Rows from block 4 of a small image diffusion model, named by matrix and row number. Rows with one number belong to one channel. Each number is 200 + 40 x the weight over its row's rms, rounded and kept within 0 to 999. All counts start at 0.
After each channel's rows are labels from the 100 images, of 14976 (inputs lightly noised), where the channel reaches its highest value: "strongest on" is what is common among them. Only what is clearly more common there than usual is listed. The data: aerial photos of the United States (SatlasPretrain).
# convs0: first 3x3 conv (model.mid.0.convs.0.weight, 192x192x3x3, each kernel summed), inputs 96-191
# convs1: second 3x3 conv (model.mid.0.convs.1.weight, 192x192x3x3, transposed, each kernel summed), outputs 96-191

convs0.10,191,157,231,169,176,176,199,185,226,154,196,211,193,237,127,169,157,168,165,227,169,158,184,180,205,175,165,165,207,193,187,178,183,190,128,180,194,56,190,181,102,168,193,183,217,119,211,130,170,169,177,188,191,165,123,164,213,188,201,172,139,137,190,165,206,177,166,192,180,181,184,187,185,165,140,152,200,171,104,197,187,219,193,163,189,29,203,160,163,156,259,218,192,194,130,211
convs1.10,224,210,151,220,180,216,215,147,156,194,193,213,226,143,264,188,177,209,245,206,223,172,192,186,232,216,157,173,222,216,191,257,228,159,192,205,204,177,291,207,240,275,230,203,221,187,238,179,237,223,230,218,182,193,294,203,191,199,198,237,185,277,224,196,210,302,305,238,193,287,258,213,205,214,144,173,246,191,190,158,155,147,139,234,184,197,177,186,223,187,226,171,220,242,184,181
strongest on: crop field

convs0.12,231,167,193,211,218,218,215,234,219,261,225,230,178,209,216,189,192,197,239,203,195,153,190,164,227,209,194,223,211,206,171,315,208,244,252,187,186,160,255,176,167,248,192,203,216,161,208,170,141,183,176,231,159,175,187,190,92,103,198,178,162,183,163,232,117,247,158,140,143,240,125,139,216,236,244,208,181,195,232,147,171,139,247,183,183,192,238,151,241,84,172,158,196,236,75,218
convs1.12,187,226,181,170,195,194,210,207,222,120,215,161,192,234,239,219,189,225,152,89,210,223,215,217,164,183,162,222,219,150,191,135,238,211,166,181,216,232,211,227,233,141,216,191,132,258,199,220,224,177,207,211,234,231,268,194,232,233,226,201,215,251,171,214,236,233,225,281,300,213,262,222,214,232,150,311,253,213,195,249,225,261,227,262,244,267,186,272,225,211,159,266,229,211,289,251
strongest on: building

convs0.58,192,223,211,237,214,193,247,186,199,131,220,206,233,236,151,245,178,204,288,227,164,204,185,202,234,174,251,185,167,213,210,244,202,247,102,219,190,207,211,172,171,204,167,199,237,174,171,176,164,191,165,167,204,208,146,222,184,167,209,173,164,183,197,240,165,207,174,190,219,244,137,173,218,223,272,205,215,172,229,189,180,159,191,214,167,106,200,222,239,142,239,146,233,219,189,257
convs1.58,211,179,194,193,180,219,200,151,206,203,199,192,196,194,236,193,226,220,142,100,261,221,209,193,176,194,205,144,190,202,179,215,182,181,197,199,216,162,178,185,203,167,203,221,178,217,189,198,232,171,203,139,233,219,196,126,211,244,202,216,237,146,214,111,220,128,161,240,214,121,199,206,227,195,93,184,257,258,177,310,268,303,241,270,278,240,218,238,189,244,108,315,220,254,303,228
strongest on: building

convs0.41,201,175,262,172,171,124,174,169,199,184,161,157,219,213,239,202,218,194,192,232,228,234,175,213,215,174,168,125,209,158,64,182,209,204,59,167,164,181,184,213,199,226,222,127,173,153,214,188,152,213,218,215,242,188,229,167,262,248,239,226,222,206,185,203,275,207,161,190,242,189,207,223,136,183,145,155,245,190,157,218,174,199,203,197,231,139,199,225,176,197,245,265,135,191,278,164
convs1.41,204,217,210,198,167,245,225,212,200,212,176,176,166,237,203,134,151,237,190,169,234,202,191,192,193,258,244,209,237,246,298,155,216,200,301,193,214,143,244,175,227,158,235,175,145,134,163,224,223,146,182,276,270,213,218,179,195,188,264,189,216,207,173,147,184,270,194,294,285,170,288,198,231,186,132,155,187,195,221,269,215,238,234,232,208,163,189,253,180,233,92,321,201,147,177,204
strongest on: building

convs0.61,219,195,257,226,215,183,206,219,235,200,243,189,241,217,245,230,247,205,183,243,194,262,226,248,215,162,214,181,220,133,113,171,238,232,236,241,171,200,166,159,174,75,207,229,204,235,146,184,166,192,177,183,207,174,203,191,256,229,238,191,199,168,198,142,193,178,124,120,223,165,192,195,130,182,149,174,260,179,197,246,163,248,138,245,233,210,125,245,178,136,198,238,152,157,219,168
convs1.61,193,197,201,217,200,178,237,239,212,180,195,232,226,196,135,207,154,230,214,258,182,215,200,208,177,190,258,195,205,220,107,272,244,267,224,211,229,208,283,218,255,267,206,215,139,189,183,216,252,186,212,245,259,249,146,172,193,229,270,200,206,173,229,120,202,234,155,171,228,12,213,239,216,191,137,68,183,161,232,211,200,173,212,155,176,215,203,158,195,143,86,194,184,203,151,246
strongest on: building

convs0.35,235,196,257,189,208,124,201,222,247,164,204,192,222,212,220,237,231,197,218,238,197,249,210,228,218,196,182,121,216,124,34,156,209,187,94,212,180,185,177,200,187,169,221,159,207,153,222,197,138,203,205,214,223,181,206,183,247,238,238,204,193,237,201,195,228,215,169,139,225,175,205,203,162,226,124,141,256,161,158,247,175,230,219,213,241,157,173,237,206,148,241,278,147,189,289,227
convs1.35,185,213,207,214,172,215,254,157,175,219,172,204,208,237,163,141,156,233,196,221,225,210,198,188,153,194,295,198,196,293,200,181,190,259,204,151,213,143,251,156,228,162,191,185,164,84,150,211,249,157,205,208,281,210,201,213,187,204,271,193,198,159,189,62,179,259,152,215,232,160,262,213,194,191,175,156,228,181,193,272,232,203,199,190,163,145,190,207,183,174,102,255,173,163,146,209
strongest on: building

convs0.68,153,166,253,211,203,136,227,204,212,156,203,179,202,175,204,219,240,239,217,223,144,237,194,217,195,183,238,174,188,165,120,171,225,293,204,138,179,209,254,123,175,122,171,294,204,156,106,172,166,260,174,178,208,233,123,207,209,199,212,240,178,131,268,169,222,201,138,110,179,169,208,191,116,243,204,244,213,206,238,209,220,186,161,224,229,54,178,203,242,228,212,179,243,194,192,194
convs1.68,156,222,158,221,204,263,233,194,178,231,210,212,158,240,222,172,190,226,141,142,229,243,216,206,193,219,167,161,205,227,234,140,230,283,142,174,171,180,200,221,200,164,206,201,161,214,215,184,233,159,240,267,300,212,188,170,158,214,267,179,232,244,148,183,179,254,204,269,208,162,237,213,252,234,165,133,185,225,165,254,181,240,290,214,256,157,208,204,209,219,68,291,180,190,178,216
strongest on: building

convs0.32,208,201,255,229,226,184,179,227,194,183,210,219,218,186,252,235,254,149,240,231,193,225,218,212,235,201,190,119,208,176,90,209,255,260,129,202,154,198,255,227,207,288,218,197,255,161,219,224,157,243,227,252,264,208,224,204,249,219,277,246,195,164,234,171,232,165,108,172,258,157,196,198,152,254,153,141,227,197,193,248,205,207,159,175,172,126,181,164,235,191,192,234,162,185,197,200
convs1.32,169,189,191,194,151,160,232,156,185,189,197,171,227,234,167,194,159,241,108,157,193,288,179,236,165,224,214,217,229,210,147,90,241,279,172,162,214,199,200,195,200,208,211,165,204,193,156,190,212,159,179,216,213,169,153,199,156,152,220,169,174,255,154,193,158,275,197,186,214,229,219,177,130,139,190,215,225,140,219,263,144,231,231,187,224,195,167,220,122,138,151,245,162,190,213,234
strongest on: building

convs0.11,214,176,204,218,241,180,192,190,200,205,257,239,212,203,160,243,198,144,194,171,161,213,217,220,266,230,247,213,212,245,123,243,236,239,230,234,235,255,234,214,202,220,195,199,253,164,220,215,129,178,170,239,162,144,208,203,190,135,220,168,177,181,170,252,136,243,178,96,156,242,128,131,238,214,276,198,183,159,244,199,198,163,195,179,201,223,208,213,233,45,187,184,206,207,93,224
convs1.11,160,223,147,159,182,198,222,176,198,157,189,162,199,198,253,171,175,234,138,70,212,224,209,195,160,204,193,155,220,202,163,153,203,187,202,216,214,202,207,184,179,161,233,177,185,254,203,210,216,134,202,160,207,211,226,162,210,241,184,156,231,197,189,133,208,145,207,272,210,143,230,189,219,201,171,227,272,238,181,276,256,307,235,302,266,251,190,270,198,282,145,300,252,225,294,241
strongest on: building

convs0.182,185,187,128,163,188,169,199,222,186,216,185,201,140,169,133,153,175,137,157,173,160,218,223,214,255,227,185,168,190,180,224,178,202,234,243,313,218,129,215,189,147,191,173,157,181,150,208,198,223,192,214,172,184,216,93,234,192,222,147,171,172,112,197,211,187,162,139,224,160,232,241,203,178,214,238,230,147,174,143,119,198,178,187,101,208,145,226,135,222,274,250,203,142,152,234,127
convs1.182,241,224,153,245,184,162,140,161,141,237,236,216,202,126,157,242,246,177,170,175,175,231,216,219,204,179,210,142,171,199,245,176,202,190,174,161,155,229,110,214,224,204,158,160,153,155,165,151,206,194,208,213,211,168,306,167,195,177,222,193,245,260,185,175,186,237,254,215,210,203,133,159,190,218,113,136,248,214,223,249,202,202,151,250,248,222,202,256,214,179,209,261,193,221,241,184
strongest on: crop field

convs0.136,201,187,309,197,200,177,174,169,228,256,198,172,182,183,96,234,213,234,180,207,215,201,189,216,219,199,183,187,261,191,313,150,229,193,127,158,200,198,128,215,224,171,245,173,212,186,161,215,181,211,192,191,159,201,164,219,196,181,163,217,167,189,201,149,209,161,209,194,188,174,151,177,231,189,206,144,176,199,250,148,224,163,189,128,166,66,243,155,198,265,204,194,198,242,158,199
convs1.136,183,253,184,222,240,282,202,173,165,233,191,223,186,184,250,147,203,182,165,132,212,197,221,196,131,266,160,201,173,150,183,271,170,165,255,266,148,133,231,167,157,190,203,235,168,201,203,209,217,144,206,159,189,221,171,170,173,235,204,201,191,139,221,107,175,146,170,197,173,186,229,166,233,171,152,230,262,218,213,233,188,188,181,238,206,238,247,207,172,218,188,209,207,209,199,165
strongest on: crop field

convs0.112,246,240,224,171,167,163,207,292,225,154,212,202,234,174,210,226,228,243,227,255,194,205,187,215,219,178,188,206,216,169,48,172,209,187,199,258,167,225,235,199,209,270,231,93,151,205,185,258,191,192,189,245,189,185,222,179,241,196,179,211,193,245,138,231,227,191,196,204,212,238,186,212,184,148,201,268,281,205,198,167,177,184,213,298,244,241,220,272,159,199,209,162,217,174,234,204
convs1.112,151,156,187,168,192,191,183,151,187,226,190,215,197,202,210,263,208,211,235,239,271,189,195,183,196,203,239,226,168,221,243,226,254,199,176,187,236,208,267,164,175,170,180,262,303,219,189,181,251,216,168,225,202,249,200,152,172,241,193,198,170,150,211,262,222,176,122,95,223,77,168,278,201,210,184,187,167,182,180,262,199,261,170,173,226,161,191,185,216,86,126,194,164,213,212,159
strongest on: crop field