config.yaml
model: "image diffusion model"
dataset: "aerial photos of the United States (SatlasPretrain)"
horizontal_flip: true
objective: "v"
norm: "groupnorm"
weight_standardization: false
widths: [48, 96, 192]
attention: false
init: "trunc_normal_002"
optimizer: "adamw"
warmup_steps: 2560
weight_decay: 0.2
Rows from block 6 of a small image diffusion model, named by matrix and row number. Rows with one number belong to one channel. Each number is 128 + 24 x the weight over its row's rms, rounded and kept within 0 to 255. All counts start at 0.
After each channel's rows are labels from the 100 images, of 14976 (inputs lightly noised), where the channel reaches its highest value: "strongest on" is what is common among them; "lies over" is the class under the peak. Only what is clearly more common there than usual is listed. The data: aerial photos of the United States (SatlasPretrain).
# convs0: first 3x3 conv (model.decb.0.0.convs.0.weight, 96x192x3x3, each kernel summed), inputs 0-191
# convs1: second 3x3 conv (model.decb.0.0.convs.1.weight, 96x96x3x3, transposed, each kernel summed), outputs 0-95

convs0.19 [138  96 133 133 122 136 123 115 140 129 171 132 121 124 137 131 136 126 133 131  79 112 107 111 143 130 128 145 131 142 150 136 143 138 142 137 136 133 145 138 148 126 134 161 156 150  91 123 123 136 137 142  93 138 128 124 164 103 136 135 131 142 143 124  86 144 128 144 152 141 145 145 128  99  78 128 141 144 132 118 127 137 127 135 126 124 129 147 108 126 131 127 115 136 121 127 138 162  81 121 167 162 151 141 127 160 141 152  72  76 117 176 139 140 180 204 122 113 148 120 124 130 142 132 148 134 143 119 120 171 139 134 146 151 106 111 152  97 121 181 112 177 181 139 146 180 120  91 163 116 131 127 127 116 139 163 131 149 130 108 162 196  86 182 100 164 111 120 170 133 110 168 122 109 144 118 135 124  70 126 122 203  72 115 144  97 121 106 150 174 152 115]
convs1.19 [ 98 136 177 131 137 161 130  65 163 122 104 121 121 144 115 130 110 137 106 108 172 125  83 128 121 145 127 116 119 119 136  76 148 128 118 137 106 105 129 135 132 180 105 121 137 129 200 133  79  41 124 135 119 129 138 154 138 138 125 140 100 125 123 134 128 120 102 114 161 153 125 141 122 127  93 156 137 133 175 150 131 109 112 140 139 144 128 115 127 103 138 123 131  98 179 145]
strongest on: crop field
lies over: crop field

convs0.74 [135 163 139 140 131 127 145 135 134 121  99 137 130 134 125 133 125 131 117 128 149 155 144 139 141 186 163 169 153 159 158 177 165 145 153 163 147 110 153 160 161 166 138 153 147 157 153 160 127 107  96 123 166 109 115 147 115 140 121 109 124 122 137 130 160 114 119 129 106 137 151 121 108 158 146 114 103 114 118 117 114 100  96 108 112 117 119 106 154 113 109 122 138 117 112 116 108 125  86 100 114  99 100 129 109 110 142 145 145  54 128 133 116 105 117 123  84 123  86 113 115 168 138 106 141  94 132 171 117 174  98 156 133 113 134 117  94 148 113  91 114 121 157 135 124 127 136  80 119 115 127  78  74 109 107 134 141 119 127 123 132 202 127 162  94 121 117 149  92 141 129 136 102 106 124 111 138  98 197 130 124 134 104 127 127 127 119 107  71 200 140  96]
convs1.74 [147  99 155 163 118 153 146 137 119 122 134 166 125  91 126  57 129 123 152 162 127 126 155 134 119 148 177 123 121 153 138 157 115 124 154 147 158 167 158 106 157 118 111 115 177  96 110 116 148 133 135 169 115 130 125  82 133 157 120 149 119 108 142 113 132 142 180 123 125 157 159 128 153 165 159 138 136 118 122 102 163  96 149 115 135 141 107 156 119 164 181 162 115 121 146 120]
strongest on: crop field
lies over: crop field

convs0.83 [151 174 148 160 139 150 151 147 148 128  97 148 153 137 145 152 142 152 127 142 186 144 141 150 109 159 137 127 124 103 126 152 119 113 139 142 115 113 131 128 141 154 118 139 114 117 167 133 126 120 124 141 155 125 126 158 102 169 127 150 129 142 152 123 160 137 129 125 130 142 130 148 148 168 178 136 136 129 131 116 130 128 127 133 119 130 133 113 190 130 112 126 115 134 134 126 143 139 112 121 124  99 147 127 138 150 131  77 125 169 122 129 151 128 141 166 162 166 162 167 169 143 199 113 129 145 205  55  85 100 107 113 100 134 114 127  77 173 135  96 171  80 128 143 122 108  97 126 125 142 106 120 124 151 124 109 141 180 148 120  91 157 139 147 143 116 164 115 125  95  99 107 165  77 130 118 140 122 157 108 112 154 122  93 137 154 166 166 159 112 124 118]
convs1.83 [133 122 116 128 119 103 139 181  88 120 142 143 138 118  97  80 138 133 140 132 139 130 137 139 150 106 127 110 157 130 125 135 129 134 130 136 119 146 156 115 160 122 139 158  96 128  71 121 151 139 127 133 142 115  67 128 150 117 145  43 146 148 112 115 137 150 174 128 134  64 150 124 136 165 167 147  87 145 104 125 130 163 157 114 151 114 131 146 129 159 106 142 134  85 109 100]
strongest on: building
lies over: building

convs0.46 [139 117 121 138 137 118 149 114 141 123 157 149 148 128 153 144 138 122 132 135  74 125 105 126 141 126 134 138 143 135 133 142 137 163 150 141 146 175 141 137 132 153 162 156 143 148 144 126 158 119 155 149 127 146 127 131 203 141 149 144 150 150 141 126 136 151 142 144 151 133 183 138 120 100  79 108 102 103 109  95 143 104 128 115 114 125 105 106 102 103 106 115 112 109 125 113 101 137  96 125 146 144 113 162  76 127 121  98 162  78  72 149 155 130 112 106 104  91 106 152 137 132 114 140 132 159 180 145 116  88 142 142 128 116 106 123 142 159 160  97 124  91 132  93 105 122 121  65 127 134 159 135  79 107  89 135 116 120  61 114 141 121 118 125  79 129 196 136  71 112 158 153  98  92 100 102 146 114 119 114 119 135 152 114 101 117 153 126 156 119 106 141]
convs1.46 [107 126 115 128 126 148 112  75 118 164 152 130 125 141 124 110 127  95 100 115 138 145  44 138 145 136 143 124 138 156 168 168 110 113 122 112 128 137 123 152 103 159 139 129 173 114 100 140  92  80 137 133 138 142 144  75 127 138 102 138 136 149 147 128 137 139 116 115 149  66 163 128 151 144 115 166 166 131 127 149 128 113 122 128 124 150  96 160 113  78 166 162 137  98 128 129]
strongest on: building
lies over: building

convs0.94 [ 97 114 126 121 138 117 124 121 115 156 116 104 114 151 122 120  91 124 137  92 158  94 127 159 114 106 116  93 113  90 116  99 118 127  93 109 115  85 106 115  99 146 138 123 110 115 159  98 129 133 161 132 148 148 130 144 136 174 127 153 132 130 131 115 180 144 123 156 163 125 100 143  97 146 163  96  81  98 114 115 116 118  96  94 115 127 125  84 110 125 103  88 121 130 111 121 102 130 199 127 140 126 155 125 145 161 106 186  92 105 133 132  87  92 116 142 114 104 112 101  79 127 123 127 119 189 163 114 142 137 164 137 119 152 123 106 159 129 108 122 127 128 146 173 114 132  99 122  88 143 126  94 134 123 114 124 169 106  92 106  99 138 105  88  90 159 165 115 175 159 104  85 140 113 140 112 114 149  87 127 120  97 114 167 104 125 130 154 149 138 107 120]
convs1.94 [181 124 148 109 119 131 136 186 100 155 118 126 126 118 178 108 111 104  97 100 142 128 136 138 114 111 151 101 125 143 152 183  83 134 114  75 140 132 126 145 113 125 103 155 126  91 127 106 159 137  98 137 112 120 142  78 146 112 100  90 125  80 113 131 113 121 137 136  94 103 123 131 177 129 122 117 131 125  80 104 144 140 129  74 122 112 158 156 133 149 144 142 103  94 136 126]
strongest on: crop field
lies over: crop field

convs0.3 [122  98 137 110  70 132 101 108 108 125 157 100 104 129 112 118  99 132  87 100 125 119 110 107 108 104 110 157  99 122 122 114 111 132 123 123 139 183 148 125 141 142 114 143 128 122 172  96  90 140 150 116 130 130 138 120 169 115 116 143  81 114 103 100 148 134 106 119 126 116 109 125 121  87 125 125 114 161 108 128 103 129 111 116 104 134 123 133  90 115 101 107 100 124 111 112 140 137  89 157 134 142 133 143 130 104 132 128 145  98 101 156 120 118 170 179 163 138  87 118 129  72 167  73  89 170 158 165 146 157 121 121  80 121  84 136 155 105 134 118  95 124  88 135 111 126 129  93  94 140 107 132 140 104  83 127 137 117 122 149 160 125 150  84 110 115  72 119 138 137 116 143  45 111 146 158 139 128  78 151 147 121 111 103 151 149 119 134 132 165 121 156]
convs1.3 [146 123 103 147 142 140 137 143 138 119 129 156 164 121 127 109  94 143  93 124  72 108 119 150  92 135 148 104 138 132 136 166 123 142 128 112 158 123 137 149 166 110 120 129 111 138  60 124 164 139 174 121 171 142 105 162 131 104 159 160 145 101  98 144 106 172 151 153 137 143 106 107 107 123 110 124 156  92 132 133 111 141 116  94 107  73 114 122 120 174 142  89  99 112 142 102]
strongest on: building
lies over: building

convs0.90 [129 113 133 117 114 138 140 150 121 136 106 124 148 132 157 130 121 119 134 133 185  84 151 139 136 158 148 125 136 123 152 140 139 119 160 140 124  72 145 146 143 160 140 180 139 144 163 149 114 163 146 134 157 140 143 125 139 181 121 145 123 117 116 141 187 126 112 123 128 134 114 119 105 178 188  94  90 139  90 125 106 104  98 113 133 113 142 138 138  96 125  90 126 128 121 122 192 132 141 150 139 145 120 105 137 140 165 167  80 127 149 117 107  78 108 137 102 116  98 115  76 114 141 144 123 138 138 156 152 130 143 136 136 155  94 129 161 181 122 143 153 138 133 161 139 112  77 125 112 109 134 180 160 126 112 116 167 125 115  93 113  79  89 129 117 150 186 147 152 161 125  94 182 127 112 153 114 140 104 132 128 128 106 130  96 117 123 151 122 148  96 114]
convs1.90 [130 115 127 102 135  83 141 150 104 149 133 112 123 131 156 118 147 124 135 116 153 123 147 115 165 110 172 102 101 114 164 177 133 139 106 133 125 132 139 116 110 112 115 160 101 135  95  84 142 143  97  94 155 108 127  60 146 128  91 115 143 110 133 157 121 122 126 145  99  97  95 126 174 167 116 124 138 127 115 108 111 126 145  96 111 122 210 165 130 136 148 137 141 143 143  85]
strongest on: crop field
lies over: crop field

convs0.95 [120 109 129 124 131 134 151 164  92 175 118 114 136 145 130 136 133 149 146 119 184  95 164 151 111 112 130 103 120 119 124 102 124 100 127 103 104  40 112 116 119 106 122  98 130 100 154 137 114 141 141 122 135 150 154 135 142 152 112 152 133  96 118 155 178 124 121 123 119 135 116 119 134 157 187 125 156 131 142 171 123 130 118 151 167 121 151 167 126 114 134 140 121 137 148 180 133 128  99 150 139 142 129 105 149 157 159 146  91 114 163 116  97  92  90 153 113 102 132 156  86 124 133 126  99 131 121 129 108 105 101 125 120 138  97 117 165 153 111 116 159 129 164 159 132 128  93 149 127 141 126 114 159 145 119 111 110 113  91 116 138 111 134 131 124 121 157 129 157 164 132 106 192 140 129 117  87 196  88 137 147  97 181 126  85 113 148 152  86 166  98 107]
convs1.95 [150 100 123 112 108  96 152 144 104 125 114 126 106 122 111 135 129 124 122 108 145 150 127 128 139 159 192 124  91 138 133 126 119 133 138 135 151 116  85 130 104 140 111 145 106 122 115 121 140 135  90 113 155 114 149  90 139 143 110 112 123  89 131 113 119 134  88 122  88  94 129 167 166 128 117 137 120 123 120 107 119 124 129 129 119 121 206 202  86 147 163 115 121  71 177 147]
strongest on: crop field
lies over: crop field

convs0.32 [125 105 133 139 135 129 138 133 119 129 136 123 137 143 137 129 128 129 138 114 154 118 119 143 133 149 146 137 143 132 133 151 128 133 139 147 136 161 146 147 129 148 142 141 119 132 138 142 138 124 140 143 151 145 123 138 142 127 133 141 140 129 137 135 150 135 122 140 140 142 144 133 110 121 156 101 118 117 120 112 116 116  99 124 129 106 123 114 116 106 109 123 176 115 124 126 147 110 141  85 126  82 120 124 138  66  92  92 130  71  62 132 107  63 119  94 118 123  80 128 165 112 127  99  99  67 128 120 105 120  83 101 133 140 114 105 101 154 120  79  92 101 146  89 131 114 120 112 112 126 104 138  70  77  71  93 134 132  92  72 113 131 143 134  92 100  80 131 132  79 146 136 106  67  82 118 117  91 145  86  96 119 100  96  81 132 133  55 129 119 109 136]
convs1.32 [ 81 135 136 115 109 123 136  87 118 112 125 148 127 116 114 145 111 132 113 133  92 124 111 123 129 129 152 138 133 134 134  52 138 122 114 119 120 113 120 111  88 176 138  97 116 115 121  79  77  83 143 136 134 157 131 154  75 162 136 176 135 120 126 124 132 106 131  98 147 138 117 127 115 115  90 130 137 126 122 123 113  67  88 129 153 145  85 183 135  80 119 150 133 111 128 145]
strongest on: crop field
lies over: crop field

convs0.86 [125  84 152 140 140 124 151 172  90 131 159 101 146 160 124 121 115 138 139 108 170  86 164 165 121 141 163  89 156  99 131 123 117  92 142 119 125  95 122 128 116 140 159 138 109 123  81 155 107 136 152 114 130 147 115 123 120 138  86 132 113  82  96 137 112  88  73 106 105 128  91  79 122 159 160 118 114 131 132 169 120 138  84 123 156 114 138 134 118 122 140 139 149 142 130 156 127 126 104 116 127 122 124 125 113  94 117 122 142 102 119 131  97 130 139 132 118  79 155 111 189 144  69 132 144 126 114 164 177 148 143 116  85 154  95  61 170 150  97 131 119 118 103 125 124 132 138 102  71 117 142 115 134 108 124 114 131 105 142 145 121 120 109 129 143 150 104 134 174 125 114 111  90  91 104 155 102 123 137 163 161 150 115 128 148 152 163 160 132 152 141 100]
convs1.86 [117 110 108  95 119 109 118 175 100 156 125 127 136 126 125 121 153 151 135 134 131 120 145 115 146 106  99 130 132 130 118 158 147 127 149 134 146 129 141 106 160  84  55 152 109 151  80 127 170 161 122 115 148 105  97 125 149 107 148  61 114 142 135 130 125 130 150 126 123  78 125 122  59 134 169 130  85 134 128 119 144 170 169 122 106  96 134 108 117 134 147 130 141 132 112  90]
strongest on: crop field
lies over: crop field

convs0.26 [107  96 121 119 105  94 121 126 116 109 168 129  95 130  93 124  89 116 103 130 142 127 117  78 120  85 128  99 122 105 101  90 106 120 131  93 105 136 117  76  97 117 148 167 124 139 128 104 104 100 172 132  88 132 136 101 119 111 105 160  97 113 137 113 105 132  93 103 134 148 130 123 111 114 139 127 162 135 115 138 119 125 112 166 139 120 146 151 104 136 141 143 107 132  82 151 139 134 153 138 138 139 115 108 174 108 165 142 167 133  84 117 155 160 138 131 138 166  81 113 151  97 123 124 158 138  89 197 143 111  99 109 119 151 116 127 166 128 158  98 119 126 136 141 150 113 152 141 129 109 108 136 179 111 120 146 152 105 148  99 157 108  73 139 148 111 120 123 120 114 103 130 181 158 139 145 113 143 166 124 122 112 154 137 122  99 170 139 156 144 110 211]
convs1.26 [114 158 119 113 132 125 132  89 161 116 152 111 135 126 177 119 111 134 110 149  96  90 137  89 113 117 161 164 135 146 115 153 162 135 136 131 156 149 174 108  98 107 104 129 128 129 155 125 180 150 116 125 162 120 140 151 139  91 159 136  95 140 135 116 147 152 145  97 136 145  71  88 108  96 139 105 153 112 169 128 119 161 153 137 119  80 114 121 142 110 116  81 125 166  98 125]
strongest on: crop field
lies over: crop field

convs0.28 [108 145 126 162 127 126 125 136 130 152 166 123 118 118 149 119 123 127 103 117  99 162 142 133 133 140 151 140 146 140 136 135 144 141 163 131 139 122 161 142 161 143 157 166 162 149  98 134 128 139 151 136  51 148 118 121 130 118 132 140 104 118 139 128  69 130 117 118 132 138 141 129 125 102  93 110 141 125 141  95 140 128 113 136 137 117 104 106  93  92 111 102  90 139 107 127 194 144  83 127 140 111 109 123 109 122 158 105  69 100 139 142 128 113 122 139 134 146 115 115  97  94 122 114 113  99 133 192 187 133  90 166  87 149 109 118 114 133 164 181 134 155  92 145 150 148  99 129 148 131 131 179 120 119 136 134 131 111  93  78 120 101 156 189 101 103 134 172 115 130  75 133 166 112 134 137 148 126 183 112 129 166 118 112 115 111 121 125  80 131 111 129]
convs1.28 [ 80 158 124 146 141 100 150 109 107 122 129 134  67 135  92 110 129 139 136 140 144 147 127 108 129  91 102 134  93 126 133 150 142 112 113 148 134 140 153 199 130 132 116 132 149 150 152 131 130 134 136 131 152 117 135  95 144 138 131 125  95  96 153 101  79 142  89  91 152 113 141 104 130 156  64 146 129 188 132 143 155 130 177 146 119 148 145  71 138 135 125 112 131 120 148 131]
strongest on: crop field
lies over: crop field

convs0.88 [125 137 156 108 133 150 134 151 109 177 132 137 144 143 137 127 150 144 150 147 167 126 117 127 135  91 124 134 120 160 119 102 110 112  94 125 141  89 121 113 140  92 105  87 114 102 156 125 147 129 124 138 139 163 165 111 177 141 168 135 130 139 139 136 169 130 166 131 144 162 160 137 109 121 167 130 137 127 132 128 130 120 124 140 140 117 114 149 123 125 150 144 115 121 173 120 130 124 187 149 139 115 132 143 136 148 115 134  76  64 108 134 105  93 119 104 131 123 125  55 108  62 114 132  99 176 165 137 107 134  89 127 118 144 102  96 142 174 134 158 109 144 146 159 137 142 121  95 116 143 150  94 154 129 110 107 112 142  88 129  97 101  98 141  99 138 163  55 150 153 115 118 150 130 129 115 134 161 137 173  89 137 136 114 104 121 111 113 182 152  91 115]
convs1.88 [ 95 126 171 135 138 134 120 185 165 134 130  83 129 127 181 132  86 111 111 122 131 138 137 139 157 102 122  96 134 117 138 142  87 142 127 116 126 124 149 148 129 102 104 140 169 112  82 132 173 153 101 127 141 122 146 102 194  89  88 103 138 114 119 124 144 124 149 152  85 117 117 109 166  98 129 141 141 128 130 153 115 153 105 106 115 123 168 164 152 143 159 163 116 121 129 146]
strongest on: crop field
lies over: crop field

convs0.77 [139 156 137 124 115 126 110 123 141 120 124 119 110 108 113  96 128 119 114 136 118 143 136 114 138 158 128 139 124 116 156 139 140 127 133 138 140 151 135 125 181 115 124 108 143 163 173 138 161 155 159 156 128 153 142 168 119 172 163 170 152 173 166 148 163 158 158 151 163 168 125 168 138 131 119 126 131 141 120  99 139 117 140  89 104 145  89 160 148 124 100  83  80 127 137  93 143 134 152 119 144 154 146 143 132 133 112 121  86  72  41 131  99 122 126 136 129 103 123  73 141 149 124 128 129 128 157 115 159 121 153 142  90  96  91 124 103  90 132 161 129 162 120 115 133 129 176 154 105 138 102 137 188 119  98 126  80 129 112 128 102 128  66 150 113 117  84 119 116 149 109 141  84 145 149 128 138 144 109 123 127 134 133 129 147  90 125 147 125 138 145  96]
convs1.77 [175 109 121 115 129  95 147 160 121  70 155 109 116 131 133 106 108 147 101 116 108 138 149 159 124 111 105  78 125 138  90 134 128 108 133 131  91 139 144 158 172 119 110 162  78 114  82 141 150 128 132  90 155 103 104 150 182  91  93 160 160  87 132 139 118 144 138 124 101 147 120 125 141 118 146 121 112 149 101  97 116 166 113 129 122 106 158 121 111 137 140 112 119 160 163 135]
strongest on: building
lies over: building

convs0.30 [153 145 139 131 132 131 151 154 130 108 141 138 163 143 114 175 143 154 134 161 139 168 157 139 118 120 133 122 119 113 125 124 121 116 156 123  89 136 134 130 145 122 112 163 111 122 117 133 120 153 148 143  62 138 152 139 144 126 146 153 139 132 156 149  86 165 140 139 145 153 153 153 120 123 126 112 123  91  90 137 100 106 107 124 118 125 112 123 103 130 124  93 103 106 103 115 106 131 148 106 150 120  99 162 135 129 138 103 134 174  49 129 172 128 114 125 155 137 107  76 172  55 137 121 140 146 106 155 153 164 145 132 139 145 106 139 139 151 113 172  88 167 154 135 108 131  97 133 143 130 184  79 159 124 137 140 167 131 107 104 117 173  93 147 134 131 127  85 113 137  97 129  91 113 115 150 130 137 194 145 116 115 146 158 132  99 123 113 185 150 128 111]
convs1.30 [ 61 164 153 153 116 147 133  93 153 144 141  88 119 105 211 120 104 110 105 161 173 126 146 116 117 124 130 106 121 116 125 143  96 133 110 119 133 164  91 126 147 109 111 143 144 100 125 119 167 166  88 136 147 107 171 138 166 128 109 137 131 126 156 131 127 132 160 124 145 141 102  98 123 117 169 153 145 132 108 135 147 130 119 102 131  92  88 130 154 157 104 135 132 140 119  99]
strongest on: crop field
lies over: crop field